Rows from block 5 of a small self-supervised image encoder, named by matrix and row number. Rows with one number within an expert belong to one neuron, the router's apart. Each number is 50 + 15 x the weight over its row's rms, rounded and kept within 0 to 99. All counts start at 0. After the name is the row's rms in percent of the matrix's.
After each expert's rows are labels from the 100 images, of 14848, where the router gives the expert most weight on average: "patch colour" is the nearest of a few named colours to the mean colour under the peak; "responds to" is what is common among them. Only what is clearly more common there than usual is listed. The data: microscope photos of single blood and bone marrow cells. In brackets: how many of the 100.
# router: router (model.blocks.5.mlp.router.weight, 16x256, trained with AdamW), inputs 0-127
# up: expert up (model.blocks.5.mlp.up, 16x64x256), inputs 0-127
# down: expert down (model.blocks.5.mlp.down, 16x256x64, transposed), outputs 0-127

# expert 6
router.6 098:24 42 63 42 21 63 43 46 69 47 44 49 28 66 39 59 50 60 54 40 39 61 66 14 36 38 46 43 48 40 60 66 50 20 20 37 84 64 47 49 50 32 53 43 42 61 49 72 35 63 46 73 32 36 75 41 53 52 73 73 57 53 19 43 57 47 46 44 51 35 37 43 69 54 39 71 57 43 63 31 50 89 41 47 44 33 50 29 60 78 42 49 59 49 48 36 47 29 44 38 64 24 46 80 61 54 57 35 54 33 64 30 57 70 63 46 55 55 62 43 66 57 55 53 41 37 57 57
up.0 101:79 42 23 44 26 53 49 72 58 40 62 60 47 52 32 45 61 29 52 58 43 30 41 56 75 55 35 37 51 59 43 75 32 56 76 40 37 88 44 52 60 58 53 51 41 44 34 50 55 36 66 41 42 44 46 47 65 39 87 46 42 74 30 47 28 68 53 13 51 43 33 40 23 59 41 69 56 51 46 47 55 45 58 13 42 24 47 17 53 55 75 61 34 41 60 15 51 31 33 63 38 39 57 53 32 64 36 49 44 41 42 50 37 47 40 47 55 58 33 40 48 47 50 48 61 68 55 81
down.0 094:52 38 57 35 43 91 53 33 42 33 53 60 35 66 49 54 38 57 37 55 56 53 63 20 44 56 62 47 51 29 39 31 26 44 37 60 71 61 56 50 75 78 68 45 49 57 57 75 47 42 59 52 57 57 56 57 46 58 32 47 71 50 38 66 57 42 49 49 36 25 86 50 58 57 81 60 41 34 41 60 51 51 23 80 62 53 43 58 42 66 44 49 84 58 45 48 47 55 39 55 32 62 39 42 51 46 51 49 43 89 33 72 47 78 52 49 46 00 43 41 77 43 40 60 44 24 88 54
up.1 086:43 39 60 31 50 53 58 44 68 70 69 69 39 72 62 41 67 18 65 46 56 25 43 30 42 27 26 64 62 45 49 29 21 65 52 52 47 57 38 42 22 64 52 94 53 52 68 23 53 44 57 41 51 37 46 42 88 55 73 31 55 67 67 55 64 32 56 57 32 48 53 67 68 56 50 53 41 58 40 53 32 39 56 50 59 72 35 46 37 43 58 77 41 38 37 38 67 73 40 35 18 54 73 51 41 60 57 63 40 72 39 62 45 45 68 56 59 47 46 62 24 44 61 05 63 59 56 50
down.1 093:65 43 62 44 30 70 39 31 50 43 47 54 42 53 46 42 25 43 39 50 50 58 62 50 46 24 43 58 57 36 50 65 40 66 88 57 29 29 73 30 46 36 77 64 29 59 43 50 76 58 61 52 73 40 14 40 57 37 54 33 42 53 97 47 64 43 65 45 35 62 76 35 59 30 47 55 26 37 39 61 37 24 29 24 24 55 36 54 56 41 47 62 49 45 34 47 49 42 42 37 46 52 73 33 17 54 58 66 44 52 40 55 75 52 45 82 47 45 31 64 50 41 73 57 31 48 48 58
patch colour: pink (74)
responds to: smear: peripheral blood (100); cell type: myelocyte (31)

# expert 5
router.5 094:48 56 44 41 58 52 58 35 71 93 40 55 43 70 52 58 87 60 39 57 64 35 54 46 70 55 45 52 57 45 56 57 61 48 58 53 46 60 12 36 36 46 66 51 49 85 56 76 49 55 42 39 24 52 45 53 32 52 54 80 30 11 50 51 42 33 27 71 79 73 26 55 52 57 62 63 49 56 50 31 47 43 53 02 67 47 46 45 61 43 65 46 60 57 45 43 44 60 32 56 31 31 57 30 55 57 22 63 46 31 54 47 41 36 20 59 75 77 39 27 27 51 16 31 54 29 65 58
up.0 092:54 69 37 55 43 72 58 57 42 35 64 55 74 52 43 25 31 32 47 55 47 51 54 60 42 37 41 43 60 62 39 36 32 73 64 38 51 49 43 52 45 52 69 44 47 40 35 87 65 60 50 38 42 38 43 36 42 51 86 57 36 41 47 26 60 54 38 64 31 37 43 32 15 09 75 39 41 54 83 45 64 62 71 40 55 69 57 62 39 47 32 24 65 50 73 44 59 38 41 26 46 58 56 66 31 42 45 57 40 59 17 44 58 47 34 59 54 42 45 48 42 40 47 47 44 69 58 49
down.0 094:32 68 48 66 47 33 62 18 55 79 40 32 43 37 51 48 62 37 72 04 67 66 57 50 61 43 54 44 54 63 56 71 26 18 56 33 43 57 60 53 54 67 47 51 50 37 11 58 49 47 54 62 57 28 41 64 50 67 58 46 29 52 52 56 36 30 55 54 47 39 65 44 54 36 37 33 68 70 51 73 58 51 61 44 42 74 30 55 45 42 65 34 45 54 63 41 75 71 11 43 35 66 43 22 53 59 43 51 55 51 49 49 37 56 76 55 50 66 52 53 25 39 54 39 52 79 58 44
up.1 107:50 54 40 34 52 45 32 57 75 51 55 55 34 46 63 22 61 49 38 38 55 64 66 55 43 51 74 69 57 71 35 35 51 62 44 64 78 29 55 30 52 35 63 63 49 27 67 34 39 34 62 42 40 74 27 64 61 49 39 57 51 75 52 61 42 47 57 35 31 48 72 62 63 33 36 61 37 34 39 53 42 73 25 39 32 80 42 64 50 52 51 52 58 63 33 42 64 42 54 60 13 44 32 48 41 44 38 64 50 60 23 50 54 38 65 42 31 24 39 37 32 47 61 63 54 33 59 48
down.1 106:77 69 51 39 78 66 47 55 20 24 71 64 60 34 49 51 37 51 73 88 55 47 25 52 49 65 35 10 47 58 48 39 44 46 54 52 23 50 45 70 48 63 40 39 46 61 81 33 54 64 52 76 45 34 61 64 75 60 47 37 69 29 49 64 74 58 67 60 55 53 36 54 34 48 57 39 59 58 66 37 70 23 50 62 66 51 50 59 48 58 25 50 22 36 45 50 28 36 46 73 80 42 62 80 17 50 50 42 13 40 63 35 51 83 22 50 61 59 46 55 58 21 61 46 44 53 48 38
patch colour: pink (53); white (46)
responds to: smear: peripheral blood (100); cell type: segmented neutrophil (92)

# expert 3
router.3 104:61 56 75 30 43 33 46 36 61 61 45 49 37 45 65 43 54 60 73 48 46 39 49 73 72 51 37 62 50 49 66 52 51 39 31 36 52 66 37 71 18 58 69 51 46 76 31 64 58 51 61 64 80 67 87 31 48 13 27 68 22 52 62 62 53 44 34 33 45 72 59 44 58 25 50 63 35 30 48 42 53 39 38 67 41 31 52 55 36 57 48 52 64 69 12 41 36 46 58 29 36 10 76 33 66 48 47 75 25 42 47 42 65 65 57 46 55 66 55 51 50 40 48 62 47 43 54 73
up.0 103:31 42 50 57 50 40 36 43 31 57 31 58 47 33 40 40 54 71 68 30 34 52 51 70 66 59 80 69 43 52 57 40 71 42 35 50 47 42 58 49 40 32 61 52 52 27 81 60 51 12 57 71 72 58 47 46 63 50 68 53 54 33 53 70 62 47 63 74 40 38 47 56 35 75 44 59 71 41 32 20 67 62 44 68 16 53 45 35 37 35 23 46 49 67 53 55 54 34 59 71 47 62 39 39 56 35 48 41 46 54 50 29 28 69 35 11 24 58 18 47 51 45 85 42 55 86 16 66
down.0 112:66 55 47 19 53 15 53 49 70 71 39 61 45 52 34 46 66 66 53 63 45 47 53 39 71 52 28 57 64 42 31 41 55 69 66 78 31 52 62 54 38 51 50 39 76 40 46 43 30 41 49 62 45 41 29 59 62 44 35 72 24 51 57 73 89 62 67 72 36 46 74 55 60 59 35 62 27 85 61 41 43 71 21 47 48 57 34 81 33 39 34 32 65 52 64 29 47 29 36 42 58 39 58 52 40 50 28 47 58 47 68 40 41 49 38 83 63 60 24 66 51 66 36 43 50 57 70 60
up.1 108:25 51 43 56 61 69 36 68 36 41 64 27 41 44 29 52 25 70 49 54 94 42 22 70 48 58 33 54 38 47 59 77 47 44 87 68 42 41 44 57 65 54 18 61 61 63 87 45 59 36 51 58 55 60 48 51 22 69 67 37 58 49 09 48 44 39 38 37 41 50 67 66 51 44 55 63 40 53 37 67 45 24 50 44 88 36 58 57 74 43 45 57 65 41 34 57 37 59 66 47 69 55 43 44 42 31 41 49 78 61 48 74 55 44 31 41 79 48 43 76 39 36 49 32 35 33 40 54
down.1 095:55 61 57 49 68 52 51 68 36 50 60 52 34 55 61 48 57 18 56 59 26 66 23 40 47 42 34 36 59 50 31 41 30 69 56 49 39 28 46 51 67 21 60 60 23 42 66 63 59 50 42 56 18 88 75 55 64 53 48 47 45 51 49 50 56 63 44 42 63 58 19 48 55 22 12 49 63 22 37 55 35 19 54 46 32 20 49 50 56 26 60 59 24 50 48 43 61 52 44 63 37 64 49 72 24 58 41 76 00 29 37 53 41 80 81 36 31 48 68 23 71 48 51 50 50 68 44 29
patch colour: grey (46)
responds to: cell type: erythroblast (98)

# expert 4
router.4 098:54 70 35 51 51 70 63 66 21 29 25 45 70 16 45 48 26 56 22 35 29 43 59 43 06 30 32 57 99 61 46 61 53 62 69 32 66 45 57 47 49 52 51 40 39 35 65 50 57 57 76 40 43 36 42 67 60 56 56 34 69 51 55 42 57 38 72 43 39 18 28 25 20 62 55 49 60 59 34 59 70 56 46 71 52 60 58 37 55 62 50 64 22 47 76 42 64 31 56 43 50 66 53 60 34 61 42 44 48 72 45 31 39 53 46 33 21 29 51 55 58 80 67 50 50 40 51 51
up.0 098:81 36 48 35 39 57 53 36 44 46 52 46 58 57 47 34 70 52 71 34 56 64 59 44 55 52 34 34 40 68 39 16 44 38 48 28 38 65 41 52 63 70 40 53 61 62 65 49 53 70 53 64 41 50 77 47 25 43 42 53 48 48 64 41 41 72 37 33 61 69 58 54 78 72 23 79 52 88 46 56 67 57 39 62 47 36 36 70 47 24 72 57 23 51 54 44 72 50 70 43 61 34 38 50 69 49 48 61 34 44 56 42 51 58 36 62 53 72 74 25 40 50 37 52 47 57 46 59
down.0 098:36 40 71 30 70 74 55 78 33 48 37 52 40 53 76 47 44 47 67 58 36 37 66 59 47 39 42 24 61 54 97 61 45 60 81 49 57 52 47 27 55 59 74 44 26 26 58 38 64 55 74 76 75 47 29 34 61 42 41 36 57 59 42 90 26 62 80 37 32 31 52 55 38 55 34 36 55 40 42 45 55 35 65 48 42 63 47 37 43 56 42 65 42 28 58 70 70 55 82 42 39 51 55 55 36 46 47 42 53 66 36 72 43 81 64 48 61 30 38 78 40 48 23 28 49 75 52 58
up.1 119:47 43 50 51 48 42 48 53 82 27 43 57 38 42 69 59 39 51 49 61 51 48 49 55 23 29 34 39 64 46 67 63 66 77 22 32 56 51 39 56 63 43 60 50 31 56 29 43 50 31 75 58 62 50 45 39 54 57 28 32 68 50 62 60 45 57 83 66 25 78 59 49 23 34 41 82 54 45 42 64 63 66 33 49 48 47 47 49 45 37 48 55 58 55 59 56 43 16 70 25 76 36 49 47 42 53 81 27 40 65 57 53 48 63 51 22 22 24 32 61 82 45 55 57 73 48 85 78
down.1 118:52 48 74 52 80 13 51 65 50 97 31 38 41 66 58 62 49 35 60 32 59 60 65 59 33 75 61 55 46 33 16 51 65 47 63 38 34 67 46 52 50 40 46 78 50 80 29 46 51 66 37 62 71 47 40 11 49 66 45 45 43 42 50 44 39 18 63 49 49 39 71 56 63 99 73 62 20 43 29 38 32 35 30 40 25 56 39 38 41 55 40 38 38 31 50 55 59 80 43 56 55 56 65 50 59 28 58 71 63 33 46 65 40 48 39 40 46 79 48 42 45 46 45 42 56 32 35 49
patch colour: purple (62)
responds to: cell type: promyelocyte (33)

# expert 15
router.15 097:55 57 43 63 63 66 34 64 45 42 23 65 79 58 51 48 19 54 46 46 39 53 42 57 61 59 70 47 38 55 29 61 44 52 48 72 62 36 60 34 34 34 46 54 78 60 00 54 73 30 47 48 63 51 60 33 49 64 27 39 22 39 61 88 66 77 72 17 49 58 45 62 44 42 20 35 27 65 40 46 28 49 62 45 31 36 48 49 75 42 44 52 54 55 46 57 48 54 42 50 65 56 38 53 58 61 33 70 48 45 43 73 62 31 61 14 40 32 74 43 46 33 70 37 49 43 54 30
up.0 029:63 61 55 38 52 36 59 58 51 30 43 55 31 36 53 85 46 20 28 71 70 65 35 69 55 57 44 44 57 44 58 32 17 57 53 52 59 28 56 56 62 45 61 53 50 37 56 26 51 99 62 41 29 62 68 76 58 18 72 12 58 31 51 42 52 35 55 35 49 55 53 41 37 72 38 58 42 39 48 42 47 53 61 48 53 10 40 39 37 59 35 54 64 70 38 45 56 36 61 33 49 45 48 54 69 50 41 42 68 19 61 37 45 66 45 58 83 55 40 54 40 50 52 85 53 60 59 69
down.0 023:61 69 13 51 42 37 27 53 64 38 33 33 28 51 48 45 76 57 51 38 64 46 43 58 55 26 28 48 55 44 38 34 44 53 41 20 63 47 57 56 59 46 61 59 70 65 63 61 48 44 25 54 32 50 06 48 65 60 43 62 43 24 36 52 60 53 55 91 64 60 54 45 40 35 37 60 56 67 70 59 49 29 50 91 57 69 35 73 30 40 65 37 57 47 65 16 41 42 42 68 74 68 50 47 66 46 59 32 58 30 35 52 31 49 44 47 35 64 61 75 51 27 57 36 42 57 48 36
up.1 101:27 65 48 25 33 25 39 40 47 21 57 68 64 58 78 53 51 40 49 49 53 64 30 34 48 51 35 39 60 37 48 40 48 30 38 50 79 47 43 46 33 58 62 51 24 57 56 42 34 63 63 49 47 60 44 62 60 65 50 60 51 78 68 57 68 78 57 61 34 23 67 35 56 87 41 44 53 48 43 41 62 49 31 36 14 34 44 36 32 62 50 46 55 62 90 38 50 38 57 47 55 49 77 53 44 35 63 33 36 32 51 36 32 66 60 36 37 42 58 60 82 68 37 67 68 39 63 59
down.1 103:74 50 41 29 45 31 39 54 32 59 57 29 41 44 54 27 55 54 64 58 44 46 54 52 37 66 59 54 55 27 57 73 50 30 36 32 40 44 40 71 35 50 51 54 66 35 59 55 56 37 49 57 33 64 43 63 33 51 35 36 56 48 29 39 55 56 31 62 22 76 40 15 57 73 21 74 54 57 57 57 43 56 37 55 32 38 38 76 38 67 57 39 46 68 78 47 53 53 68 40 49 53 82 37 39 46 62 37 43 43 44 48 78 65 45 39 63 41 49 30 41 44 37 57 46 53 35 38
patch colour: purple (50); blue (33)
responds to: cell type: segmented neutrophil (48)

# expert 10
router.10 089:67 25 81 47 66 09 60 24 65 42 41 40 13 66 52 46 52 22 47 47 56 50 41 28 46 76 39 66 56 35 56 53 35 33 30 80 63 46 39 58 52 65 46 79 54 64 43 48 39 69 38 56 24 49 55 48 37 48 69 55 63 43 71 58 30 44 59 52 65 48 46 46 58 08 61 20 39 30 30 43 89 71 23 53 61 62 26 44 53 45 52 55 80 71 26 50 25 17 34 51 39 49 61 44 46 47 52 37 46 76 38 64 50 46 58 47 79 61 56 47 60 50 56 62 65 50 72 57
up.0 098:67 57 53 79 61 77 42 52 32 74 58 63 42 32 49 62 59 39 71 24 50 46 45 34 32 83 54 46 48 46 51 35 56 60 61 26 43 41 49 67 50 39 30 69 46 62 19 79 59 28 51 38 54 76 60 58 66 19 69 55 39 53 55 63 64 28 59 47 43 71 62 69 35 78 40 58 69 34 51 54 34 23 48 51 47 41 54 48 61 24 33 36 76 46 25 39 66 42 61 50 43 57 36 51 23 38 29 53 51 54 49 35 48 30 49 48 53 54 58 59 57 63 65 46 40 67 41 64
down.0 086:44 59 30 30 53 51 43 57 40 43 71 30 46 41 50 53 41 36 27 78 33 56 53 54 38 41 35 29 25 32 54 53 78 50 48 81 33 43 37 28 61 76 56 63 46 78 64 65 67 55 65 49 61 13 42 54 67 58 47 30 75 50 41 55 33 63 53 80 37 49 33 39 46 64 46 54 51 45 52 58 56 45 90 50 81 32 54 50 95 46 44 41 46 52 30 41 72 53 44 47 63 49 44 55 23 36 37 54 53 27 39 39 76 59 19 52 48 44 49 57 53 33 52 52 41 54 58 84
up.1 083:56 77 32 39 43 64 14 71 53 52 38 44 66 45 56 73 47 74 43 38 43 50 49 51 65 27 58 34 64 57 42 45 53 60 60 26 31 47 58 69 41 65 70 29 49 24 51 50 55 66 37 49 46 75 57 50 78 58 82 15 42 44 36 41 36 56 55 61 56 36 40 58 42 60 57 37 69 32 39 56 37 37 42 45 52 28 42 52 58 52 77 53 12 44 65 19 59 37 53 56 61 37 46 66 42 34 49 46 55 51 48 62 31 44 54 32 60 36 51 38 57 46 44 35 47 93 44 33
down.1 082:56 27 17 56 52 38 52 33 53 28 40 34 55 76 39 41 65 37 56 84 64 29 71 50 29 50 41 47 53 56 30 54 42 44 36 40 56 28 31 35 47 43 72 35 57 61 41 55 64 54 65 45 39 50 53 45 41 40 30 41 53 73 46 21 79 46 69 67 33 62 66 46 51 49 69 49 35 55 70 38 35 52 44 60 32 81 61 56 43 42 64 60 27 57 45 39 60 34 54 50 52 73 65 50 71 40 31 34 65 53 48 31 65 79 48 63 50 28 57 76 59 67 76 33 40 51 44 50
patch colour: grey (53)
responds to: cell type: erythroblast (54)

# expert 11
router.11 108:35 34 87 48 31 56 44 32 71 71 51 57 32 45 30 41 75 70 48 61 41 27 59 56 54 79 51 54 42 67 61 36 49 44 22 52 71 58 44 53 36 48 62 52 41 27 41 61 49 53 32 27 53 61 57 57 31 48 31 45 36 45 22 44 49 57 41 38 41 61 54 15 48 30 27 67 87 39 62 34 40 32 68 62 59 63 27 48 56 58 42 51 52 71 51 65 52 54 33 27 43 31 72 27 57 52 72 33 50 51 44 50 40 31 53 38 59 70 69 69 47 46 46 62 24 30 24 13
up.0 105:52 17 82 64 87 38 41 60 29 65 43 42 54 39 25 55 36 53 41 55 51 26 60 26 62 62 66 47 61 13 50 64 48 58 33 41 15 54 23 48 62 47 02 59 66 64 56 63 70 49 48 66 19 35 69 50 59 60 65 52 52 42 32 45 64 29 37 62 60 35 67 65 52 41 66 44 48 46 58 21 51 64 69 61 61 61 32 46 01 22 32 59 39 57 25 50 47 42 44 56 66 64 42 19 73 49 56 54 77 69 65 82 62 60 47 81 55 57 66 35 46 44 39 66 54 59 27 50
down.0 079:44 34 53 52 36 49 37 51 55 64 25 83 68 27 63 32 78 71 73 56 62 53 42 34 62 36 43 43 62 48 37 53 37 78 53 46 19 50 40 76 27 48 50 56 65 24 49 34 48 65 66 40 71 41 34 50 47 55 51 58 32 74 53 49 46 35 76 56 59 50 52 40 57 41 44 76 50 42 48 76 55 64 47 31 60 29 38 56 72 60 61 47 44 48 48 29 29 68 71 39 59 38 49 43 47 49 30 62 68 41 32 36 26 15 43 10 66 46 58 42 47 68 45 41 41 64 71 57
up.1 108:49 35 39 43 50 55 38 44 51 71 53 61 52 55 51 35 81 63 41 50 69 41 62 43 65 35 52 33 43 52 44 59 63 40 45 57 43 70 54 54 43 63 39 71 63 49 66 31 51 45 46 88 68 48 57 36 53 58 18 75 54 82 77 44 45 41 60 36 39 58 56 58 46 49 73 27 28 43 52 55 55 72 36 77 55 66 50 36 36 62 42 59 68 44 51 62 65 69 66 65 51 71 48 52 44 22 56 46 50 36 55 34 55 52 51 38 40 28 38 31 67 57 53 47 42 56 49 27
down.1 121:54 88 56 50 36 39 57 41 51 14 61 49 64 57 61 25 38 56 38 72 46 31 46 66 35 29 66 74 36 27 31 56 82 51 35 39 70 32 52 63 32 24 77 39 45 50 73 33 58 35 67 70 38 62 54 49 53 25 56 68 34 49 47 60 62 26 51 58 50 45 75 56 29 41 48 61 76 58 54 26 58 63 59 68 55 46 70 34 60 71 58 39 64 64 61 45 46 47 66 38 61 51 45 73 32 43 56 41 53 49 46 43 84 68 35 63 57 37 62 33 58 58 67 61 55 75 67 50
patch colour: pink (69)
responds to: cell type: platelet (100); smear: peripheral blood (100)

# expert 14
router.14 112:34 57 47 62 53 68 52 43 44 47 41 45 67 61 42 26 49 56 20 33 29 45 63 35 34 48 69 59 72 52 53 25 35 62 55 47 84 31 73 48 58 57 43 51 72 38 74 34 50 58 42 53 64 26 32 59 70 47 66 47 43 35 47 29 36 54 37 60 46 17 68 58 55 76 50 55 48 69 37 56 39 36 42 47 10 19 55 57 49 78 34 54 51 28 51 22 73 47 60 49 64 48 55 73 16 33 59 48 49 49 60 68 50 56 47 54 47 25 68 58 34 67 56 31 41 72 49 38
up.0 097:42 41 57 40 51 57 54 53 38 64 52 55 33 71 31 52 47 64 53 58 47 63 68 21 53 55 33 56 67 43 36 55 68 37 26 45 44 77 51 53 42 35 66 25 46 51 16 43 45 43 43 63 54 65 55 25 52 71 50 31 57 64 16 55 97 50 32 60 66 46 60 43 66 39 51 73 66 48 48 37 77 89 68 18 34 27 39 51 78 46 69 25 34 69 37 55 61 61 19 38 64 37 56 30 57 26 67 55 35 32 14 71 50 56 54 39 62 47 39 53 53 44 52 67 62 56 50 53
down.0 111:00 33 55 31 53 61 55 46 40 53 87 23 58 35 59 49 30 50 60 46 39 69 37 45 48 56 36 53 54 36 59 66 34 62 63 37 80 42 43 50 92 57 51 32 45 63 30 41 50 48 65 52 64 64 40 62 66 65 68 81 75 64 47 35 41 05 43 40 43 56 66 69 32 48 76 53 57 35 46 76 41 36 38 81 74 17 21 45 46 49 28 52 47 42 48 26 23 78 42 71 68 39 49 52 55 34 45 36 33 29 39 66 40 53 75 60 62 49 60 23 53 40 68 50 41 46 55 43
up.1 125:40 43 49 66 51 62 56 38 67 38 17 53 41 76 54 88 36 64 56 37 41 51 79 23 27 52 43 58 51 60 23 45 54 47 51 37 59 34 56 50 44 43 43 64 38 56 49 54 33 36 70 48 88 59 58 25 48 46 54 19 54 43 60 63 56 50 64 47 67 51 70 59 67 35 52 27 61 63 20 53 74 61 32 64 67 70 35 44 43 38 17 72 77 82 57 37 28 10 35 36 33 43 38 54 37 29 77 43 39 56 59 51 53 51 76 31 35 68 70 72 80 56 63 49 41 20 46 57
down.1 129:63 54 62 79 24 68 45 73 62 31 47 58 19 55 61 29 69 65 45 29 52 42 42 55 36 35 29 42 45 52 56 75 45 43 48 33 48 54 65 70 30 29 50 57 52 39 88 70 30 53 43 51 67 67 59 57 75 30 59 43 52 48 48 44 75 82 46 31 40 66 36 50 74 34 49 60 24 43 64 33 55 64 57 49 59 48 52 60 44 58 48 21 43 64 60 10 60 37 44 59 39 49 81 37 16 56 17 44 39 44 36 58 53 41 13 51 35 63 45 27 30 56 54 62 28 53 36 67
patch colour: purple (60); blue (40)
responds to: cell type: artefact (35)

# expert 1
router.1 091:50 70 75 33 41 35 66 29 48 61 53 52 28 42 51 68 75 66 84 49 78 48 37 61 68 55 61 40 32 61 32 20 25 50 32 51 33 37 38 79 57 56 51 60 38 58 64 61 48 44 49 40 65 61 82 70 19 64 63 58 51 70 65 56 54 58 78 52 28 78 40 67 44 49 38 60 52 44 52 52 50 34 30 33 58 22 39 32 47 44 37 48 59 82 81 59 34 58 61 57 37 40 47 58 53 61 47 50 55 36 49 56 43 73 21 36 61 60 31 29 38 48 12 66 38 49 32 60
up.0 096:21 52 36 86 74 25 44 57 57 63 51 17 58 46 64 62 41 45 43 41 61 64 70 51 71 54 59 66 43 50 42 36 28 44 55 28 36 76 45 55 26 37 72 33 71 62 66 70 43 39 69 60 29 76 24 23 69 58 52 48 55 38 49 64 45 82 45 11 65 53 33 44 49 65 35 59 39 40 58 32 84 57 60 49 63 31 69 46 45 42 57 44 50 53 43 54 32 25 58 58 39 72 58 44 67 47 46 40 23 62 40 46 59 60 20 60 50 45 60 55 50 44 44 32 41 68 57 68
down.0 098:66 51 51 53 50 47 69 38 62 52 37 76 39 26 57 37 62 62 51 59 60 50 32 47 44 49 55 60 64 72 40 33 61 38 36 39 19 50 55 52 42 36 37 60 54 67 26 78 68 54 40 52 33 50 52 68 47 68 18 44 17 66 37 31 55 32 27 40 73 56 67 36 41 56 78 58 68 36 32 20 29 50 64 47 43 33 24 77 52 38 44 41 61 55 66 69 33 42 70 41 36 65 58 58 60 25 59 68 54 55 43 63 59 89 51 45 35 71 37 52 51 27 33 55 24 22 41 48
up.1 114:40 38 38 39 54 16 50 51 72 59 61 42 41 46 38 75 44 43 39 57 75 48 24 36 44 66 52 92 36 62 47 42 65 56 41 64 32 49 42 32 74 27 39 37 76 61 44 52 42 47 31 60 42 35 65 63 36 50 59 30 66 88 46 42 73 37 48 67 42 37 59 54 49 58 56 41 40 46 30 50 43 29 27 40 43 65 49 78 27 18 47 70 53 74 50 49 62 51 45 57 53 78 41 54 31 41 90 46 92 62 52 50 58 63 60 46 70 73 45 63 44 70 69 91 50 28 39 48
down.1 115:44 38 56 52 59 82 49 44 54 57 53 45 57 36 69 28 62 53 34 24 22 59 51 86 48 55 61 56 43 46 70 65 67 55 60 70 40 53 70 65 72 39 63 49 49 56 70 66 62 45 43 41 58 40 54 50 67 43 71 64 40 57 57 81 33 52 49 34 38 23 30 36 50 19 42 14 62 53 49 68 36 33 44 46 12 45 72 41 62 19 44 68 66 55 31 65 41 77 74 49 54 54 35 48 71 28 28 51 25 81 11 58 27 40 58 30 46 34 59 68 49 52 46 65 45 85 73 22
patch colour: grey (50)
responds to: cell type: segmented neutrophil (84)

# expert 0
router.0 090:26 45 38 78 50 44 60 67 40 57 29 43 67 37 39 58 27 55 42 44 49 45 39 57 42 47 41 43 47 76 54 46 52 51 77 37 41 56 47 58 51 65 36 18 54 66 63 28 57 31 43 59 40 39 44 80 50 52 41 29 58 49 07 07 58 90 55 75 49 45 66 66 29 70 51 58 57 56 72 25 50 52 52 46 49 33 31 50 48 45 64 54 32 44 67 41 52 65 40 54 59 53 41 34 58 28 38 53 58 41 40 27 41 03 71 75 64 34 42 50 20 53 43 52 29 71 39 53
up.0 126:48 86 53 57 78 41 43 54 32 22 45 36 50 39 56 36 46 42 58 46 42 35 38 82 63 73 56 46 61 52 40 59 69 68 54 71 45 67 46 56 66 39 42 23 37 54 76 62 55 19 58 59 51 51 51 32 83 56 44 52 48 34 33 39 59 61 46 59 59 62 47 51 56 30 35 44 33 65 50 33 62 60 42 27 42 75 67 57 52 35 48 57 21 62 72 40 50 68 66 61 45 63 10 37 60 51 50 38 44 26 57 65 62 47 75 74 33 77 77 54 62 41 42 18 55 37 46 77
down.0 119:99 44 71 48 48 55 31 56 47 46 39 70 58 65 44 35 59 44 44 66 72 47 38 61 68 76 65 53 46 36 45 51 47 35 47 94 42 48 33 30 30 22 60 60 56 46 55 33 43 56 56 53 51 58 56 38 32 38 28 47 44 35 50 48 63 64 48 16 66 50 43 56 49 72 61 68 62 50 22 51 64 35 58 54 37 87 60 62 60 36 45 77 48 52 31 54 32 39 47 50 66 61 42 55 48 29 68 64 18 61 59 48 64 57 44 53 36 65 51 63 45 30 66 68 55 60 41 67
up.1 099:71 19 45 29 46 52 49 59 47 45 57 38 55 71 37 52 50 53 32 31 41 48 30 36 42 52 29 62 46 54 48 36 55 82 79 52 34 40 55 67 52 36 54 50 28 60 59 63 49 49 34 42 59 60 33 55 51 38 70 63 69 52 49 12 42 43 51 38 24 18 31 47 84 14 42 46 40 53 65 50 68 22 21 46 50 61 48 45 65 29 44 74 40 54 59 25 54 21 46 55 28 40 40 49 54 60 48 54 72 58 40 24 51 55 75 33 63 52 73 68 72 56 65 62 37 35 71 71
down.1 099:33 40 36 43 53 59 36 71 63 39 48 58 36 30 27 36 44 72 57 72 51 42 64 70 30 59 44 46 52 52 39 43 59 54 66 78 65 62 44 34 58 26 73 33 87 73 36 71 44 50 68 60 44 52 67 52 36 46 40 43 36 31 52 37 58 43 24 46 21 60 63 14 38 41 31 64 49 83 67 61 53 43 59 43 84 27 26 52 36 71 76 38 48 48 66 52 51 41 52 34 55 56 60 60 49 47 69 47 41 28 36 58 48 34 36 51 44 44 36 62 49 36 21 45 70 44 58 39
patch colour: purple (71)
responds to: cell type: artefact (34)